From a checkpoint of a small class-conditioned image diffusion model.
Model: 48-pixel images, arch dit, norm layernorm, moe top_k, layers 14.
Training: soap at rate 0.0027, 7100 steps, batches of 64.
Data: trained on retinal OCT scans (Kermany 2017), 98430 training examples, 4.6 epochs.
Rows from block 7 of a small class-conditioned image diffusion model, named by matrix and row number. Rows with one number within an expert belong to one neuron, the router's apart. Each number is 500 + 50 x the weight over its row's rms, rounded and kept within 0 to 999. All counts start at 0. Numbers have three digits each.
Before each expert's rows are labels from the 100 images, of 14976 (inputs lightly noised), where the router gives the expert most weight on average: "colour at peak" is the nearest of a few named colours to the mean colour under the peak. Only what is clearly more common there than usual is listed. The data: retinal OCT scans (Kermany 2017). In brackets: how many of the 100.
# router: router (model.blocks.7.mlp.router.weight, 4x192, trained with AdamW), inputs 0-95
# up: expert up (model.blocks.7.mlp.up, 4x96x192), inputs 0-95
# down: expert down (model.blocks.7.mlp.down, 4x192x96, transposed), outputs 0-95

# expert 0
colour at peak: grey (71)
router.0:488536518394413494483527375517486511482578570514483548514439514418464463474438417577458474544490499376623483486527503446494516518602488453586484526480508548459460496372512459479413498411510482503415548588516479509465538533504588483534431549510509610493594519507550570645445497543472506556
up.0:482548487544465532510448459548429576448403574491542461523567494520421524438549507555494492441416492562483536460414610474457492437551407546440436494533525572503480428414504476485491497489527511488555542532451560646534435437556417493504516477565433572614480490548492438511520426568484440485
down.0:576442464511473466453428416431479515508501514503554508463531495574560510538487474443579398503445431476511492494464446498420465553507492495619493414476488493526547412575465487520512506534542523542419546484466521379570465539440396512453426467515488513484545414474471525416507534592504528466
up.1:435489563467519491434538519525550627455424543608444502532606501576429441529554456500533603527541527515476639468542447414334545456523500507459474546549374507486553473510518448507521546538546591423397463502515492517533538582520434412530491511546462535534511543461490500525496464498565513475
down.1:520535535552553517456484498469448621556450522366550499528575486589362546491470534474429599471558408493516436466573500587347480537507490501501508475533406500476483530484570462462486472469471413426573563476532497483467520452435494423509471485472464508566467494498525426499462513480461462490
up.2:543575531551582502565428582494484579463538495491576531487479514416442477472585485425416539578501495466531472508515458422479396525510540474441517460485527510555572568525533478445564526573454490544427525549497420584526474401562494459425472460549510582455433555502465424497439453391521493508
down.2:492454503495423403496498508475500570518513476463552525444505446421478505511503464499435507502491524538452535546470559607461492477506557485553541513483518501569582482533494485574486585542387554529471507443512533409450473577434459526449380540528466572469487532498557568553599608426458510549
up.3:465480369495517458504570521499569545451427479431519570542487533546501513426475467509555534555555468511569555506576482445499500462575463506497440478429510566555455512463509500461521425564521542392431416470449501557518494557406490415524455566597507506597557592406509529473596481431637467519
down.3:562415375446506497522505434502502522566478551575429507550554479498585536550501558460550507518562580499546560501471468510442529561469482562485565560496466490527542465457504472521534564493505426441469514618475402415470610529521535451532470553478592495536419501337333445429456581509517479504
up.4:478386541467464428525506491456484457460484573487485413552431521479468524522458463525562473580504555559468404530438453435552508536519518525525467572521440600413422483447452428466532442554521497486434530444591557491448519472499459547557593508543488609559559452534519548460405460402480501400
down.4:507569642495532512508568427488527473484461401486470383432493438477494411399502594557555445540491479491524507488446619514540430494508455485495514453466461430479485555416526534497452441425531450443531582529557507584529549553421536560454558521502526563565509522483596490558565505467408429551
up.5:541486509518491377507453500516526561511516591535424391492408495437423526489511397453514411382505472424495531491469531527533442543417480484431460544500452448505568460559461479572488561505440491463431535486525463421560460501469554487549446514546535529461530532490493544550499512482451589529
down.5:539529429513495545499464486417461545517593496484421424468415496492509487385571623559585456502561544569541471551463522533559594514603426527528492506459479570541541538428490466496543516513416522444508490498421500509497553532525584476521455515453532495467521542482522430496493416501578447511
up.6:489560569455488523595444536427438424493442577439517491486473504417427498438516501480515515489492496571503447458325551566546525456515446513589452542503574624485468484435534556534522482504485469516469480451506518571470525452487483546565516483569517521531481493581506521559521503504480405448
down.6:496453529556477426587447481516476398488436520626487493519413478439529506455478537533427589522476469458508610480452468416567471493407530520507541478450550458490434548531564420473455576494580541448494499557484435431465438583477488508502537543483452410531588537491506494448464459528491502533
up.7:495496552486494587460502483445472435490475471436507514505515546479503427528535528476494559616524378527621523530487530486493620337539452465530547518490475550674489424457588468557479385477545551435503424582583401486473460554505498479522391411550544454523495501501569541571561440481545508498
down.7:562513525411562447530531469575568495435499479589524553444464622450392450545436533521545485478550486513432431448550433597453481631480454359496484517483512517590536495506561480423428524478502454446476489461467580506456467477491492544432460488519543391559448592539556444439432488438530508580
up.8:527587557424484437561469575428490464574499554408442525500436516473528452481466514438485487537551478523515525615426502582454587453501485463517476494493597513452463491514507513520458444538424484421446516509487464506550414519467524517524594494538517464456531510546492484552509500462575508460
down.8:456472462558470558525499466499521561531538584559542537502490513424522455510532500531362519472485463439558590578479533402481524508469504452471501552464625476479451450494548490536516504532387453482375578590500569520446479530564509449596557492555477443532427550537498492602502539521414489526
up.9:554530511491493427548435548518518557622499491582436520510474603496522441541507546524536442507550429456578453499476479526529473495365583416600460537495477483453489437607558513465412610508540528455521394443537495427546504494484487519506421492521448433559530525412470525524485407446476420628
down.9:389519527584440558525435491450546545430535467430500494528472529508508533541518445425518380564573488587442577479468521502520570506547543464426469461480437514433497554446511551598466460480491465466531583486536513557438363490557500486504494440498484370515479444441535469505496551486397545461
up.10:507452591485457465472550463421468536464471583605449508495560523524482498473463489532507487480446557554500501447426507549500562504495544544559422516608522516404592432457480389474527495467482609534476529476601487466490518469540403518573539478563493588417499480547492474537469387444469484523
down.10:510514568488535576505594483557510505518508553442508535426577501499507506579494530511503478484483464489535503426423546446526400463498516537450504478586537551445553598557423550594530536442462416539499544515525511563527506507492472506467504572396497505422489490572496504500548609510608490485
up.11:598582522451605437585490492505585523521486468503522538468513517490543520421532410554476480516547552522529510567535571503542394527494538431529418504555487554405367553470583539459493504516513563474482409479619474485569531513557479488542518469557529471549485586376524510431391479449508486410
down.11:431497476523490535483466459465542524544542476502420530536517510498532510434433475387587476473592562473576518455514533528556536445608403492534503524525470528429410463515528479440537592509507420497527565507520509482428537524460524471588489522525576393523506545441551500549657524464539538474
up.12:508502450456529492469545487456543533392530496507545442538505530455469420462502431451424601555534510481570443526507445467534453562492578471514488439527529473450546524390591464474567486452535436521482589501543487646422535431545484431466537441538502524465423553476550431407459446466522522475
down.12:532502480481514457422578496539480480534563535478454424483442563499478578568454488448495564588537432540464613492493460531526536499507606514450474493482553535490519458599575509434516463553496567422496518467515500341571444586488516482474502447476516426444511505499399519535501537510431536549
up.13:477391555548534593465475589519568456495493543520511517529547463494515487453537530470511592501571487572522538515501396545497558499478515501502556491516445493555566486501407569462544355582513493513415491462517475515559388550479491477434488475526513450548486453519369432494491514540465408476
down.13:426484518521436563525575522534511491559480405521520558408516496558450485507509452432490491460462461450499515506508455509491475654464486489507471549507541569458590408509484514481513609491504489544451562520494502447525455528475451442539483426509463522493582370551397532542512473551477526490
up.14:547484531557554533455449686458454486513467495468552509473516458519506490427566563497407526577541403534555527452487351546469474461410533580516517506495443531498600563569568590485530491564469489495482478476567505500490500509506491499450462430531504474478401510488334411525492528425542530497
down.14:576491483468466516519484513514522520484478517496560533559501394480476475549482514412486527443580458460373457583533576404508545474462554540536519540460451455502462612474501501455520545403444537504539467501533483444473531480472525497583498410540536620498472514476660573503528575438541500474
up.15:458551532483523608432529515455521450466470491451585592538435529558520374446511436491511458526490484519526518418449486491392498494526404562519422547548459569534547558505468535503599556565544574450476451416488556503456586632497408472622480513538523535577523542448450540508560445518483439523
down.15:501462548502479429471535439506503534493503509496519533374466546585483615529530611562477496483499512499542432489478492543353554501409451504506525602558405522526531533462547483490508471413484453455561575582562461509491537426476441481432496476465441547471558523458501470530463479503425510503
up.16:478514543478490468510517478516471492426443627529493449605507466492447514494512425588390490587534579522575456483462609525522510599580482344488480520424474587497530463441515435505510505542525527473404422549531538531474526490480503525544485487557413513503569532504500470509502469523445565453
down.16:510484458487519495483525568527503527551463421491516504458475452503595575504505543459457537523522484420464498526503480451486529484461540619474545514524505298486467521523550420550497534495483480484602500476570502518516483492521472440511494498488517491523347526495528525528507523543490505496
up.17:481439568511504503429546514359533444511527580603488465504511557512491525495472461468489514558486561553559592519507447524507541402518473488575505487495559499519524507434509516544515491501511498581450463534635380480515493599486449477526507471546455459600497562574456501525494456497578468487
down.17:556571409423522517399527512591540428458527546450539507532554563525462515560517508564537534478465415512482448449550518481464529569482531490435487597521520517512426474552497515423572406495533445572535520453569614559491499410514464582489541445510460552530467542510478517538483580445557475524
up.18:500456483476457565577473532561531612494499485444599591467505453504547481528509453493518525496431533448499519553502472486491460548483489498403453522543474539478513535457494420448569402478458397455435534532434548555509432490584483416383549517540463557454491468510502561515501474454504405533
down.18:423557579461459394556467544474522532440434527545540568547530465472439493555500502435470553490472491601553515541422555533548501519554441560494534460557451445398499590524511526522558590607489569521467525501446402422533503546411470550612517527527471529471574475595586414460558417521480531589
up.19:495513523518388588473448447470456412401515564442501532616507532445448541533528531527427535397452459535444521514525447459448516434424441552500562597506509464548502547456472497437500479508472575505526503501477536463483458552421515550520517463497498467514462434524436488527529504563456465547
down.19:505474554554489502551421381475498534506495410498386506408503542482477465460512367581521515463499503519574491467546505525548428520577453423536498426522500544566538468446568510503482469425539538522454571497496510454417490481496468486525432508479514399518518477506404485471478485480500546479
up.20:532524573483485482559502513545484615472536539580466526556508454510590503532438472500539524516483511472512498529563484464470551562475507510381502549529427535509522573496468432430542429520540472488491518494428495574485481443613405416440563500533476531430533459502511533430463428493536562503
down.20:501455462607483516565505517442424574496548433476483479514493397513517535422496597540402450452517512508521561502533449527434523512496517575590504473514470358529448527450472547568516509487543496482466521531456441461531486564403506418540538501479549509487518482497541475523513530518437446498
up.21:416424510379439552477546475528461502454507565541512533486476491502550463484445452570588450540433499491632536508451616576553543523560435473454427491534506597555445399437528455563546437529537504383438425553547504477507599456488442479571529513539497506494541465482579470487528493533510510513
down.21:563477403493476504504563575487484455620506525522491491550481464533538537544547524430567522581568463509515511522459418491422489490415441558455610593489503365497409474474403508422545604560455557420575411533490437471472538493541523496492546488518548590536518495457547484489465423549412493549

# expert 2
colour at peak: white (53)
router.2:575488521500555551456446610439632552520473450514515476548516442386538554373560520478473585441512522547476491514585416506503479526483490552477621566460495517485543584551483511509534452604445476499509443490508390533529454494499515520481534451475487408480535422526383453443509481514534485555
up.0:514467535502545502503519570455483475394571552494520510518457563555403481403511441530391512639550477488525484444534559462472456562584528524508454542469558579525489498411535500480468452493478481442381504513541448580397584408497562571534487449559439518539513434495503536500561516530571583383
down.0:507559432496433504443563498519437504481574450525535534493392450570358455506433529469562453544540468537359529445526473521518514568435486537513509501358505528455569369557513470459466486477551508451505562469522536456520527547560546427498426510473444505443520437510512449546480514463621512466
up.1:546494563487532591471447590553574462399436560552494462574534483424395428526447528540425511495568511564441523469486493484503613556416537430542505580558478564554545474493469503590443474551515524491451591473444518492564474496475569479603406511495478445506513520441525459595552499442436453475
down.1:510475454458485437457549399505522489573456541482545426434563535450505552450485453504634595442544518441508473477582502514527491469506557505472473477574524531564474531473406515395490581514494523475646464486493512461478625494523586443519468472537479487492499471452542550500472476495551557477
up.2:522485588551520517627432489549507563592517623524432592477510532521535533529509492495558502515464549510433555397456549478495563477523437416451484484455430530518598488484467462430501496536497555497408443490474514514569425474577424497451498484570565583491465586532425475557433478467502465464
down.2:479492565547493512471419501471465517491490464497518560536523488461455445449565621448522434438407464579569474509445568570459434567513449472547488438527468429551543545452434504629478515538455460518442532507464522597425477572441464579472450528435482573519564534575604475494555511484522503477
up.3:484559582426485450442393480533463529480526512533487407499507457594506472446509485546560524540514461548439532513485591560421518603516534462514445472462505534477470415435534423501513546486500538471403428485437472393484479462479423547524507449537386525411499519525504431389499511622581508556
down.3:486367621588432575477543494515503551518543634461505451484507446623497512553449473451546512468477549508548474568516469462437536418470597508466493435468459473448563550540487575557508476574499479541520502439419524602484492492517430529498484463426441562472536506519461505590464495602415453495
up.4:508543639532535465510548591532526577434536567511506532522523481494465502431512512499364513505514515550533479408416451456514468568513572469573489523503534650525654562473526526469521501579463473509536561499505448576487492448549469454508470456547443555536455553483474421492475469445486501454
down.4:405500553510431514558495579495547475530503428494459493394527585506535499564488516529335509541504509464585516450485450514504491560522467585484555491513477459458582439505540507564452483483588437479584372487484489517488451490505522465506504480429505547502494519525470471494492473521415521483
up.5:561562482585571496436425507556488592482529577508490503493505488588474552443406515526500460571434473493541527507553501410462423445378455467447455499470405574521501538489519605494410530488632503489397517530490480464561517583436497467522516473538395532597501488407530471578471504584490538502
down.5:464468457415459522436447537456519538487527511455591536555511490542485385535545520517435489506422508474481485503513457561513570506601466435488474538488377491545449427494495353558415430537561486484518452513476464594453519403580502491468514542562431458549467478414551511466530522541527498474
up.6:490601486540477426534566522476460512396506504615442372455471480501465486545449479495485444495475445525527523488458544533520551499556584504449505408568593541603531505430480452490428557495553505418485475523492429538435594479363554465564506546528601509598449566430426471472589472503514529493
down.6:498466391488594586437504502484548524560424462398482370453498428488499532531546455498498407493495516456454508458523490482503463454430515485540405590478560519523442451563430545453471510510565489473421547473506548518507565522669560501399497555467583518591431530455535529586407544550503514500
up.7:525502528522551516605525527512463564461512549458543563453468512509487511438547493489567535458556501574508570561491522562485527473490569427482491531455421566523524478442484542502583468486456424459498542481574493563544473467566465447477512439525549491483498540424451412502473485366613439432
down.7:567502475502526514548510480502557583468472532496528557437474407461505468587531447440571457399495488449445421536502607407525509563492500466531476457457442527531516545499501479541515569576402566508496507505517482522426565504446489510540521417492528510462542477493524480532516505484429481483
up.8:512534568588509515587486445541538562486478559507514529510455519453467543509536458490534557450550519620544472485443532458526441456523569456517515454478544549446491482408448559515504506474501427460386571479597484577522449392655404495486551531527505589479551536503478488396451443471544497478
down.8:545477492506491500502507567515412468483517551561477554478415491467538439542485501486544513529524482411539553477434410532548546548463523595451521460514503513443555408595479435519532415522511611471597467441576511427530471562390450533492546554442499609402511557518537514562548570441537495490
up.9:413454490523465481438421494414459478509550550369526462531547536483441476531520443553567442558379473547538487401427597448529536537446583456486398532408451514534449456483483528496511504480544463455446421458498585473459577444440481555546498482537502525460574554528493503469486449456546479568
down.9:445571553542460519431468525575603512527546487611554478515531414483439542596519511473431445523384566598477475576480451549537499454494567452492548463486415548491601504532482430497443577491510585549456574394485473479468514481555514478454457489493466482456481524542579508517475457465419489443
up.10:518543552517504469496526563453481481385503560515538453538458553474451425532500414491408556532560440455541489528465515416470484542499606502542517452448494561553551523404540533447415552496528520446490518571539447555485620384458546500509456445540552506485425519438514378483462499396529557474
down.10:515439501501507519462479434555491559557502414456426452451518509487473458534463444469426533504554476539437479500568489568490462422502575372500492535429504510530560534499501466443448491440514564503518526532537511401406567561531568478490369451552542444512493497464507600563528592415447468521
up.11:470547466522457532409450457528469454380502584493489463506552497573491561451488463550524468545548478546558675505576575418371463478486470444325461516513474556559438462472485454514556481478517471527535493572479535524479433550479446564533493388539482524519511469448537479489500520544523514531
down.11:457447483501557502374534535487497510525557454518531484491571546565540469484608496574499462435539608469450327478600546593398510492575465587664458516506483559541535533518484546554529485563480494556444456520516479455555453437532464576452466377519508478467480486477519495455526484524550520435
up.12:531379505417466498553412569473529407467435519532499462447524509505488481465521435500534376562462476437557517508535593438619495536583487499585483520556623528494422537499499549475477536455491474544446485603635607550455481528524505439521506547551513498541503547477548540546526412470542491481
down.12:568582524618564539575398430515567443457473496438492428555504520452477507425481522447550414550411447530434494497501445512539521539453515537394454475514512516464549418465488433520471516562486478549468436440603322416579546472483509545488515532467547519510469505507520479454469499446503499491
up.13:427463463558485484494568496484436450512475548465543538511448496460457574489511438544516487583494431455576417418420568429555566493522498467463440486393576516634473516465513546506538499532510479374458454429509517503445529480483580403585468496541549487563546526475537544567511446505552455481
down.13:504525408471477475485570458512518434460475519504557571495457512436444401521524549548414503515525559581487594596487461556529446595488482509511516523449573555621491464525490477470524430395487515387429580557492531438595550537506611393478500564483572495534517457463539425444495540465473510491
up.14:494500474470479492502393550592547592498503588423438435484567507600580388498546518535504484524553461463571574482519544455462489518511516462414499515475562579489457467540490466513496518549561546503460468474534412542500480454551489532503513475553525531469549472523551534489493520516539528535
down.14:536561440558516453500458441461476618492473531533468435465571463576637506512472564559467462469554546520478391504476527607483560478476536518616548534523586485503451559503419623501578520455510530502423520518540558452533495504450470602427540416514601578401484499560555401506522463519529519434
up.15:544464509489485525488565445509483518474534669567453542562479520513462476533423502493512437538497661452501457483497562492455589484472425398538473454457481467442578577423521482446482479487538487566472500429442559604474427526577473502476544531523560529504455533562500524468440489543452500416
down.15:454475494406572546476547433511551587531498536493476481557477576464440538503496503512452485553501456486470512479464494469552521492509449463418469543492497515372439469520538536447451455501595559442449504529457505435444475575466513509598522550496516444409485469550487456561497485538551500603
up.16:552567504507553459558488471581468570523501577537427503558447510481427526522460428504450402507485604490489457422481587417487531554508492411486432550492487521487542466490390480490446519528506483508440587497530468538521454444562502539502449569537502615540608582566497537506423435513427533448
down.16:429427449469423532543502426457483500440529476490549581469479501516409430488542451475557467487429380530543539520460531549439460564468466500587509508492546562467513406558491467551453480465456500594374599556492568451496435570476433555534470558481466506569545548560423488546582523466500443527
up.17:520528520600511475573492513489562472478520594505435512532489507541449491494453526483453513585482442457470578537504472575406560425502477488479541434458510536522582471499506472443407419571562578564511387585464465442506477571375507502487500512551521547622436485553437480557581517512538541520
down.17:437457406510522622559482514494495510564474493424452479591493500553495462502544461481542390470494483485520501497502529368465451545500474429566506611459462428535486498476445582527493518505587437619374521542500496554439542441622479513481528529446536530611502465478448495473438564521473444448
up.18:435507543599484474491503555540507479486518588506430460475430495535544428494555570517515527586382492459470553451411438521487591497447491532431509519582511556576580562490528532549515546555478417458446498561493383543399500502419408375445480452543435522543490535532535510551544489407470440491
down.18:495514500501494485561630525459525468510541420504481468456488507512496604502435471510543547568396438502456420535457504506523498482489511528505423446561500559571561442492608437450534488423423531491507525459485608460630426463474469484535512458408457577506503530550418498482460509472529624507
up.19:495423504480507503570478508507465500505438559508471495483482551535594469506562553533522472510494433435507632462532479443451412501506507498492505503512596544538510503443470447475478521515502564603445481524539345603519554396526438450476474502549513603388497488641542505496530502471487540525
down.19:482543492574547512549452491485493480500477540476471483483493509556594574480378472502513495490504543535516459566495481562473603457407501562500483481474605506516417526552476574507536597490484468582469505548508626402498555562491441453484467442531453485385460482629497473498467483437480490494
up.20:454499522467513565506388530556570536577460569504402512477529488563613431505557518453540488538524531447494499413497566525500524602491489402546447501493450538475466520621503448529484607563569501485441356514448494529591545469525415471505509491562424482550530501497569503476517461538477476605
down.20:484502517512453461603462462468511569452455451466412430578542515488543515543533467490498429524539416493476528489471553510541499524544514554437534484541495390530448596430467557484439419413520539445545627518534541493475477463536508541502540462496462490539472491499531504498463482539499579405
up.21:571468506510428440585523504485481482461436585476475455461456552618422484482448528469547400465486456497433557475512484544499575455503497523496478468505488542454535489532524413475424526525562536488507522467502572443463538607415481495452553472546545517570467529457409481569539529506529526428
down.21:536493533421570665545569500511442455553522451540505477504503520566550470497504543503372477522517500428515474488507522422493493564481422585460472474493442406473558562434538478488453544423583448510529481488526516552615528380544534467552524467438488511519519484501534482452495414492502483524

# expert 1
colour at peak: grey (78)
router.1:337516525633438402622457511499392472558535548478421499498540608604514515551556538493528529509518527479444481437474550509520515500407508492460448472519512485487461413648467552514579567462548483507526430409484595486509540498506482496552559535468514482507427572493468451410551458482507462507
up.0:471488490532494494543412453579425569439469516509467403485507558529552482445536514327429482569539412493421554532430506464472531488489486615491438481561547530520539473550510433489537480531490480558515543506495459526516392458520522574531479483554454497503491502601617506495567493512498565484
down.0:559512486499463491510578433496452399474469544457334541530516529465516523636437528495494507475552526514477528482503459494522473490464543378467557539570557492534546617495373512449560503459498494441567489521546562535537432467521519468550441519517546439503553457445648423498540566490526579515
up.1:526512506411538469493372536545488349542459581564538409456473505456576539489403470470465493557422453489446464604480489476422525440522506463578467507457500564542511431489519471483491541540558491548443463529576467496519376496505498518499517463555632454496461511450515496483507471470435572422
down.1:504538481513489464530380522523476423535508393523469449500402483492553422458539533532539462504463521551528448520443476546502515509531514530555485526406529411547434467508585535557511588593585558473501419507432492497487482536499545603444485473500609504525510558537511503578441398404514440512
up.2:451522461523549455475550420552546550480565499426520542513505542499479556542514387426537600480502431585557428433387507481555374539442506546513440521496539526516549565470486482549545547604469528473513503524449429608458538455562522562527503436551480418557513403542461538440489377521409525506
down.2:447455409456459405506510549543532442498414531529597538440564499536449429573437532441547480563442444493478547473417453561421486536412512556481505446435508488463604425608459503528463469487501490524401577423508426412536528489519398538528447474509513527496487448519443465471517586525597501509
up.3:575515462554437594479515485465446481417529513468550430506538550461473534471534402463511507489422480494541458494488448439449429439560585594551461567423439497525611456516535435495485505522451472500583517451505530546526460432475520539451550494573474547465441521535409476567642429488508601504
down.3:460495566540498401531491529560487518512543518538520412501482483462487494428544505495572503554473403458480551475457525551449490500467551480456539490405420425544495534417566494506416482499547550487440400452491439462490509480513490503535563484471494528451479569547435530421426572469409430513
up.4:541357484426459558491517564522524432472540532568534530534534466429553467527431464430445484495482562515514575539485515508419564456514491483570506525457489614624436564518558452476517474500570542541479491549455348560565489567479427529484570491547494522591523546529528592478460521405505618526
down.4:505622427560598498520563501514567434521537531476549511502545500399478461483601456513518500440372502466550453451507506473434511573448493387445475514453484513550504421471532530505621501533506423537454480434490660455484480419508465519518604485511484536577473506547529431562516398399515422464
up.5:557427433598452439414532522533559445431441489504501412504482458486485547404555447478477499404470542601484439502445419570577401518532506440544494507517595442553476541437430444477456514500443514525509496479534511495482456563491528529569515500563462529637430626542497521461508531593488524504
down.5:507523428545582559409500458518504553420496556426558525594434406534556504530525528490472449446486538504440487477460537469441511475459514489483510502408554580557366403602416540482479476508519530536486456563391567532460542523556541549415539532506474470560437478468580463488428498554506525466
up.6:513447529519470469570565503417529468448506563363487478499559414451480381538555495560533515499501525457532524503472506423563471506470418517524435503573538537591509470457512516536501420499504505496487502502427444637585537507549455490491526498535577471608514520424508516541414489512470509481
down.6:548519543556406466492558507408569478540468495413397523525445515548508522463487375489363490453465477488427507439456472424469463391493521518485442513410418497458486458466471451497560549505504532513534529464495478539530497485552557468457489433559476543476546409555466566516464543602529495490
up.7:551527529466457567441520540533513450433498541513478602405487445556460492495460410542397488539467445450575475478487582514420600540511491514498479466524512574517522507408619499479371453469554497490431469573496500534460613472504499439470491450589517479518493439522595510563526513580509497442
down.7:604478468464469572443448468532597524478505551476474662389426491610499511533493480519608494469502439492413495451484489424488507502450498533482508501487480447430486403575492480522458541500521539566553483432487484472471560533468489512541484445495489511507476429565404501448482499602499523512
up.8:562457449508592520440535573543516461478593547542432528457498419484416507558531443415520525515495413506503492552508536535548514556492544413453501499504489546481475520554579536502488450538508590436422446524576508403500467409523494474441459486564437476369541484482539533444434475474525543519
down.8:533544464494532464459553531550493433508578536507492453540447415469512446503502593538556541541509503515492521603551500467552461479543581461505533489468530455386445506463534457551519578469502459554478496507496495533465569604406506509561574574502528549409496523513548507512604535416530422546
up.9:535480538413506553402430594497572439450425450615531469522513475511501493413503452465530527496499484583470486637502555530388488553559556461527582465389530571466545531464530466474549483557447516492459463566542481453493450473456417434463541482512491451389559459500518422470529454595537550482
down.9:565480457485530505509370573445442464482505539432319490530507541547579519536525509423542518441516464442522553469498498426417551491460513467461472438450505411440534545453447556510519479617524494485568483520491463508474489452525442441522521495507554569448539421461467561481544591567515424580
up.10:530516459463545497481418492489565540414557424480561535557530494433487457460523421465500550431443456567409406568487447502477373607447548490552542571553475541465527590517569545480527522588477526551520444536540465540465540467479448490478540440543454475485503534504497420423430472535475520536
down.10:539411501567537563488467534486472515517575511515416519542591492511549587471452490420535454458423514439595549420457583472445566404508510534426490487583473448394497516511559541470534543512534486611569511433537507496442448457522427523504517504500470511461448527454439583529580506496497529436
up.11:533462563522454489600447492570396529526496579557406447419381550595461485530523538503426419510583569482503603545522592559470567452538469495467450490576548489525575454533524466452412496400539484483440498495473540482517469461575525453580547556539436544528490540568611497536565435508483530483
down.11:510478456439519551473492538527493510589536434504284540565490484468509478482393534492472474479491526523571537558460536479518537518520519598454515507508441432501485481496537435539523573656509484514528491499489432489458470563555564453474456517482547539539444490451601517475515501455498489521
up.12:446520459485505493409541477480591462405488481426604520569605490447498546486517410496557505578441437518518447535449443476552420578468511478527475545413463564475458561440576499464595516619488545488530400507520511560473529489453529512497532483538497450547527533443454529441508506493525496547
down.12:538465447437522555436492524555530455624517510558453518562618410456515418515403560486475550490417589501577539558417520523587560394515576582449535485440538493467490499566542456594540499536503525516472536442503427474535521505480569488572515504502563479505452539438489484520526516436523499443
up.13:494614511453528549482591447439518574445465547470460631548474466544500564489529466529506488511563473487476443513405519414541572461453458461548491488513530562478522527527576467498574486522528469489491518550497362492432520396440537549525475432547469495536528442396487534448408519489475480442
down.13:517542552401447553520439487489532490492559477547422471450447510434490665586482491549385467555441513550446451419479459467528570447530489436485520517506479532559492434544595469521489587430540474521502499468527418467423504427407412477464450473532512462470310471576401502396426470474442525504
up.14:511538489531526529475436462507562548443454480447536498478528489494488439491498464485524441452407413487407491475428497456518446553451513509513470521499474544441586540457529419543524582512515545635516459560460473495583536534531457482505520513600579431578535475447435505512429493492501459552
down.14:556456565518539621473515496546501467542515439576546493420597450480509480556419570380513481605461613555574541449445560484524489483550545629435519433457446593512475550518477410444548574497513512528484476478519490473475516512440486519501510568505560603530546569373538534497549474467541579496
up.15:499549530584504457511347517574444494501440562433442503568541527489498432459551527465474506584473403532456566500447569534427540455541540423534447482570415537505542419493495563450447586567580504584416474502492455484547393580521424444506519462536518468535469596468460433517431465538499498510
down.15:438398510510574498537408450426502488443472558510424520466497532532598609550539484509488487486500532545515480495498497498441509551475524614499582588560485484491594487501463398463401503490508504577467528520531477459444516429427456485596510545587571418536507572455358577420583515466476481461
up.16:492533442466525514456437472476537473402450500448463546535476447497448526461513474525497473500407518567533506531553500398605497470483439465461464533565482528515530428541496562505477510478507562478533478499588405607407467620568520508504528414546426517382544557543497508454448479468522564525
down.16:518508537572478472448520454558540537528422494522542483557500480523540492506449502481450462534476497413454492502587460575559444436534480553526519413516544488505409576450466543468479505507470472514463495492594589470586517410485633500503490397523425406354474502512522483469544458415469556498
up.17:498517469597557535479544444523611523473502487472568484541424466475436563452474429415573517524519405526558548490514458470525410535503491544546478498439505586556499567480537470558572494606448494436501444486481468538529547478421608490517455474547493423489506517500510601508575532545526478503
down.17:458479562507431468488464471486591469403435515460587493455513480485460455543601500460533497519509515558399552528473509460602428519440561489518559508520533512512495543520450554461482425314483489533452510408524543507519481481498470483480522487448471468401515457497545520441533603536467444553
up.18:537584487516468421537569526567510417534560499449445530485489469447503536513492438469525478484612562458480596522420465533474464476548513484612492483535396542426516553527511587534466494510503464467495500475416574581538472443495458532515414530538476521598547501575506417463542443599462599554
down.18:449393542510516550509488457493477436488537503550498490601505501454495532421477479550489474486527482481517490507470518443464473542450502541388472530532437532450399432470485414479455486455439557428510419523437450483472508591556477531471467563557488445562519466549526576510459540513518437500
up.19:541445413516523483554493467528513518430534463508508536522437501490439489456561489495469487436593445448529552456630492563535395542471431576457536585535446546536613528514574459503545443540475581488445496457498406504397472523505513534498513397563428501460502444511528489427519506556510543440
down.19:481485526598455480529448475423479518530514473495509523491475563539558633446581484507374535446570486554492504460546489524391571433477455516475529554550449468484378525474558532399544447383501475466564513436511536512459449466509463546504543527375471503496535593459521558546505475520494461525
up.20:469540499474593503507474493543440495453454546631446442577412428561434501419538481475458482549493502526487562570499559506496549494505469478517451490490529596506432511449568466499495580517604535439465501515535508528491540477509386525535558483566509537392588442427575502464468487437514526443
down.20:501422446413510481437464438507552558533469565442468529518380497533482471568502508461449462544486529562414414522543568567480535421552538458467490511534553550488575500504502498475493520440535447457596385527493492470463482464527502570478428455456446551450457418451521496465420456475465579407
up.21:463598532484579486461526499443468551436489573576478476542453487559544548464498472511472446476510541537481561549473538594484494442471552450552433518485586544440476462428514437465583516495545526457493452471451558496469542532456405548535507449551481541370539485479520485438471458535522482463
down.21:488424506507413452485560468518505561513546573488505552495473428554489506539576570530420455440492464476465442445533565487450553503474570399401565387417523544459586477608473523485504548486484464486518564523465463429445522463534531579519469451529543516417498396466508446497486501578548503541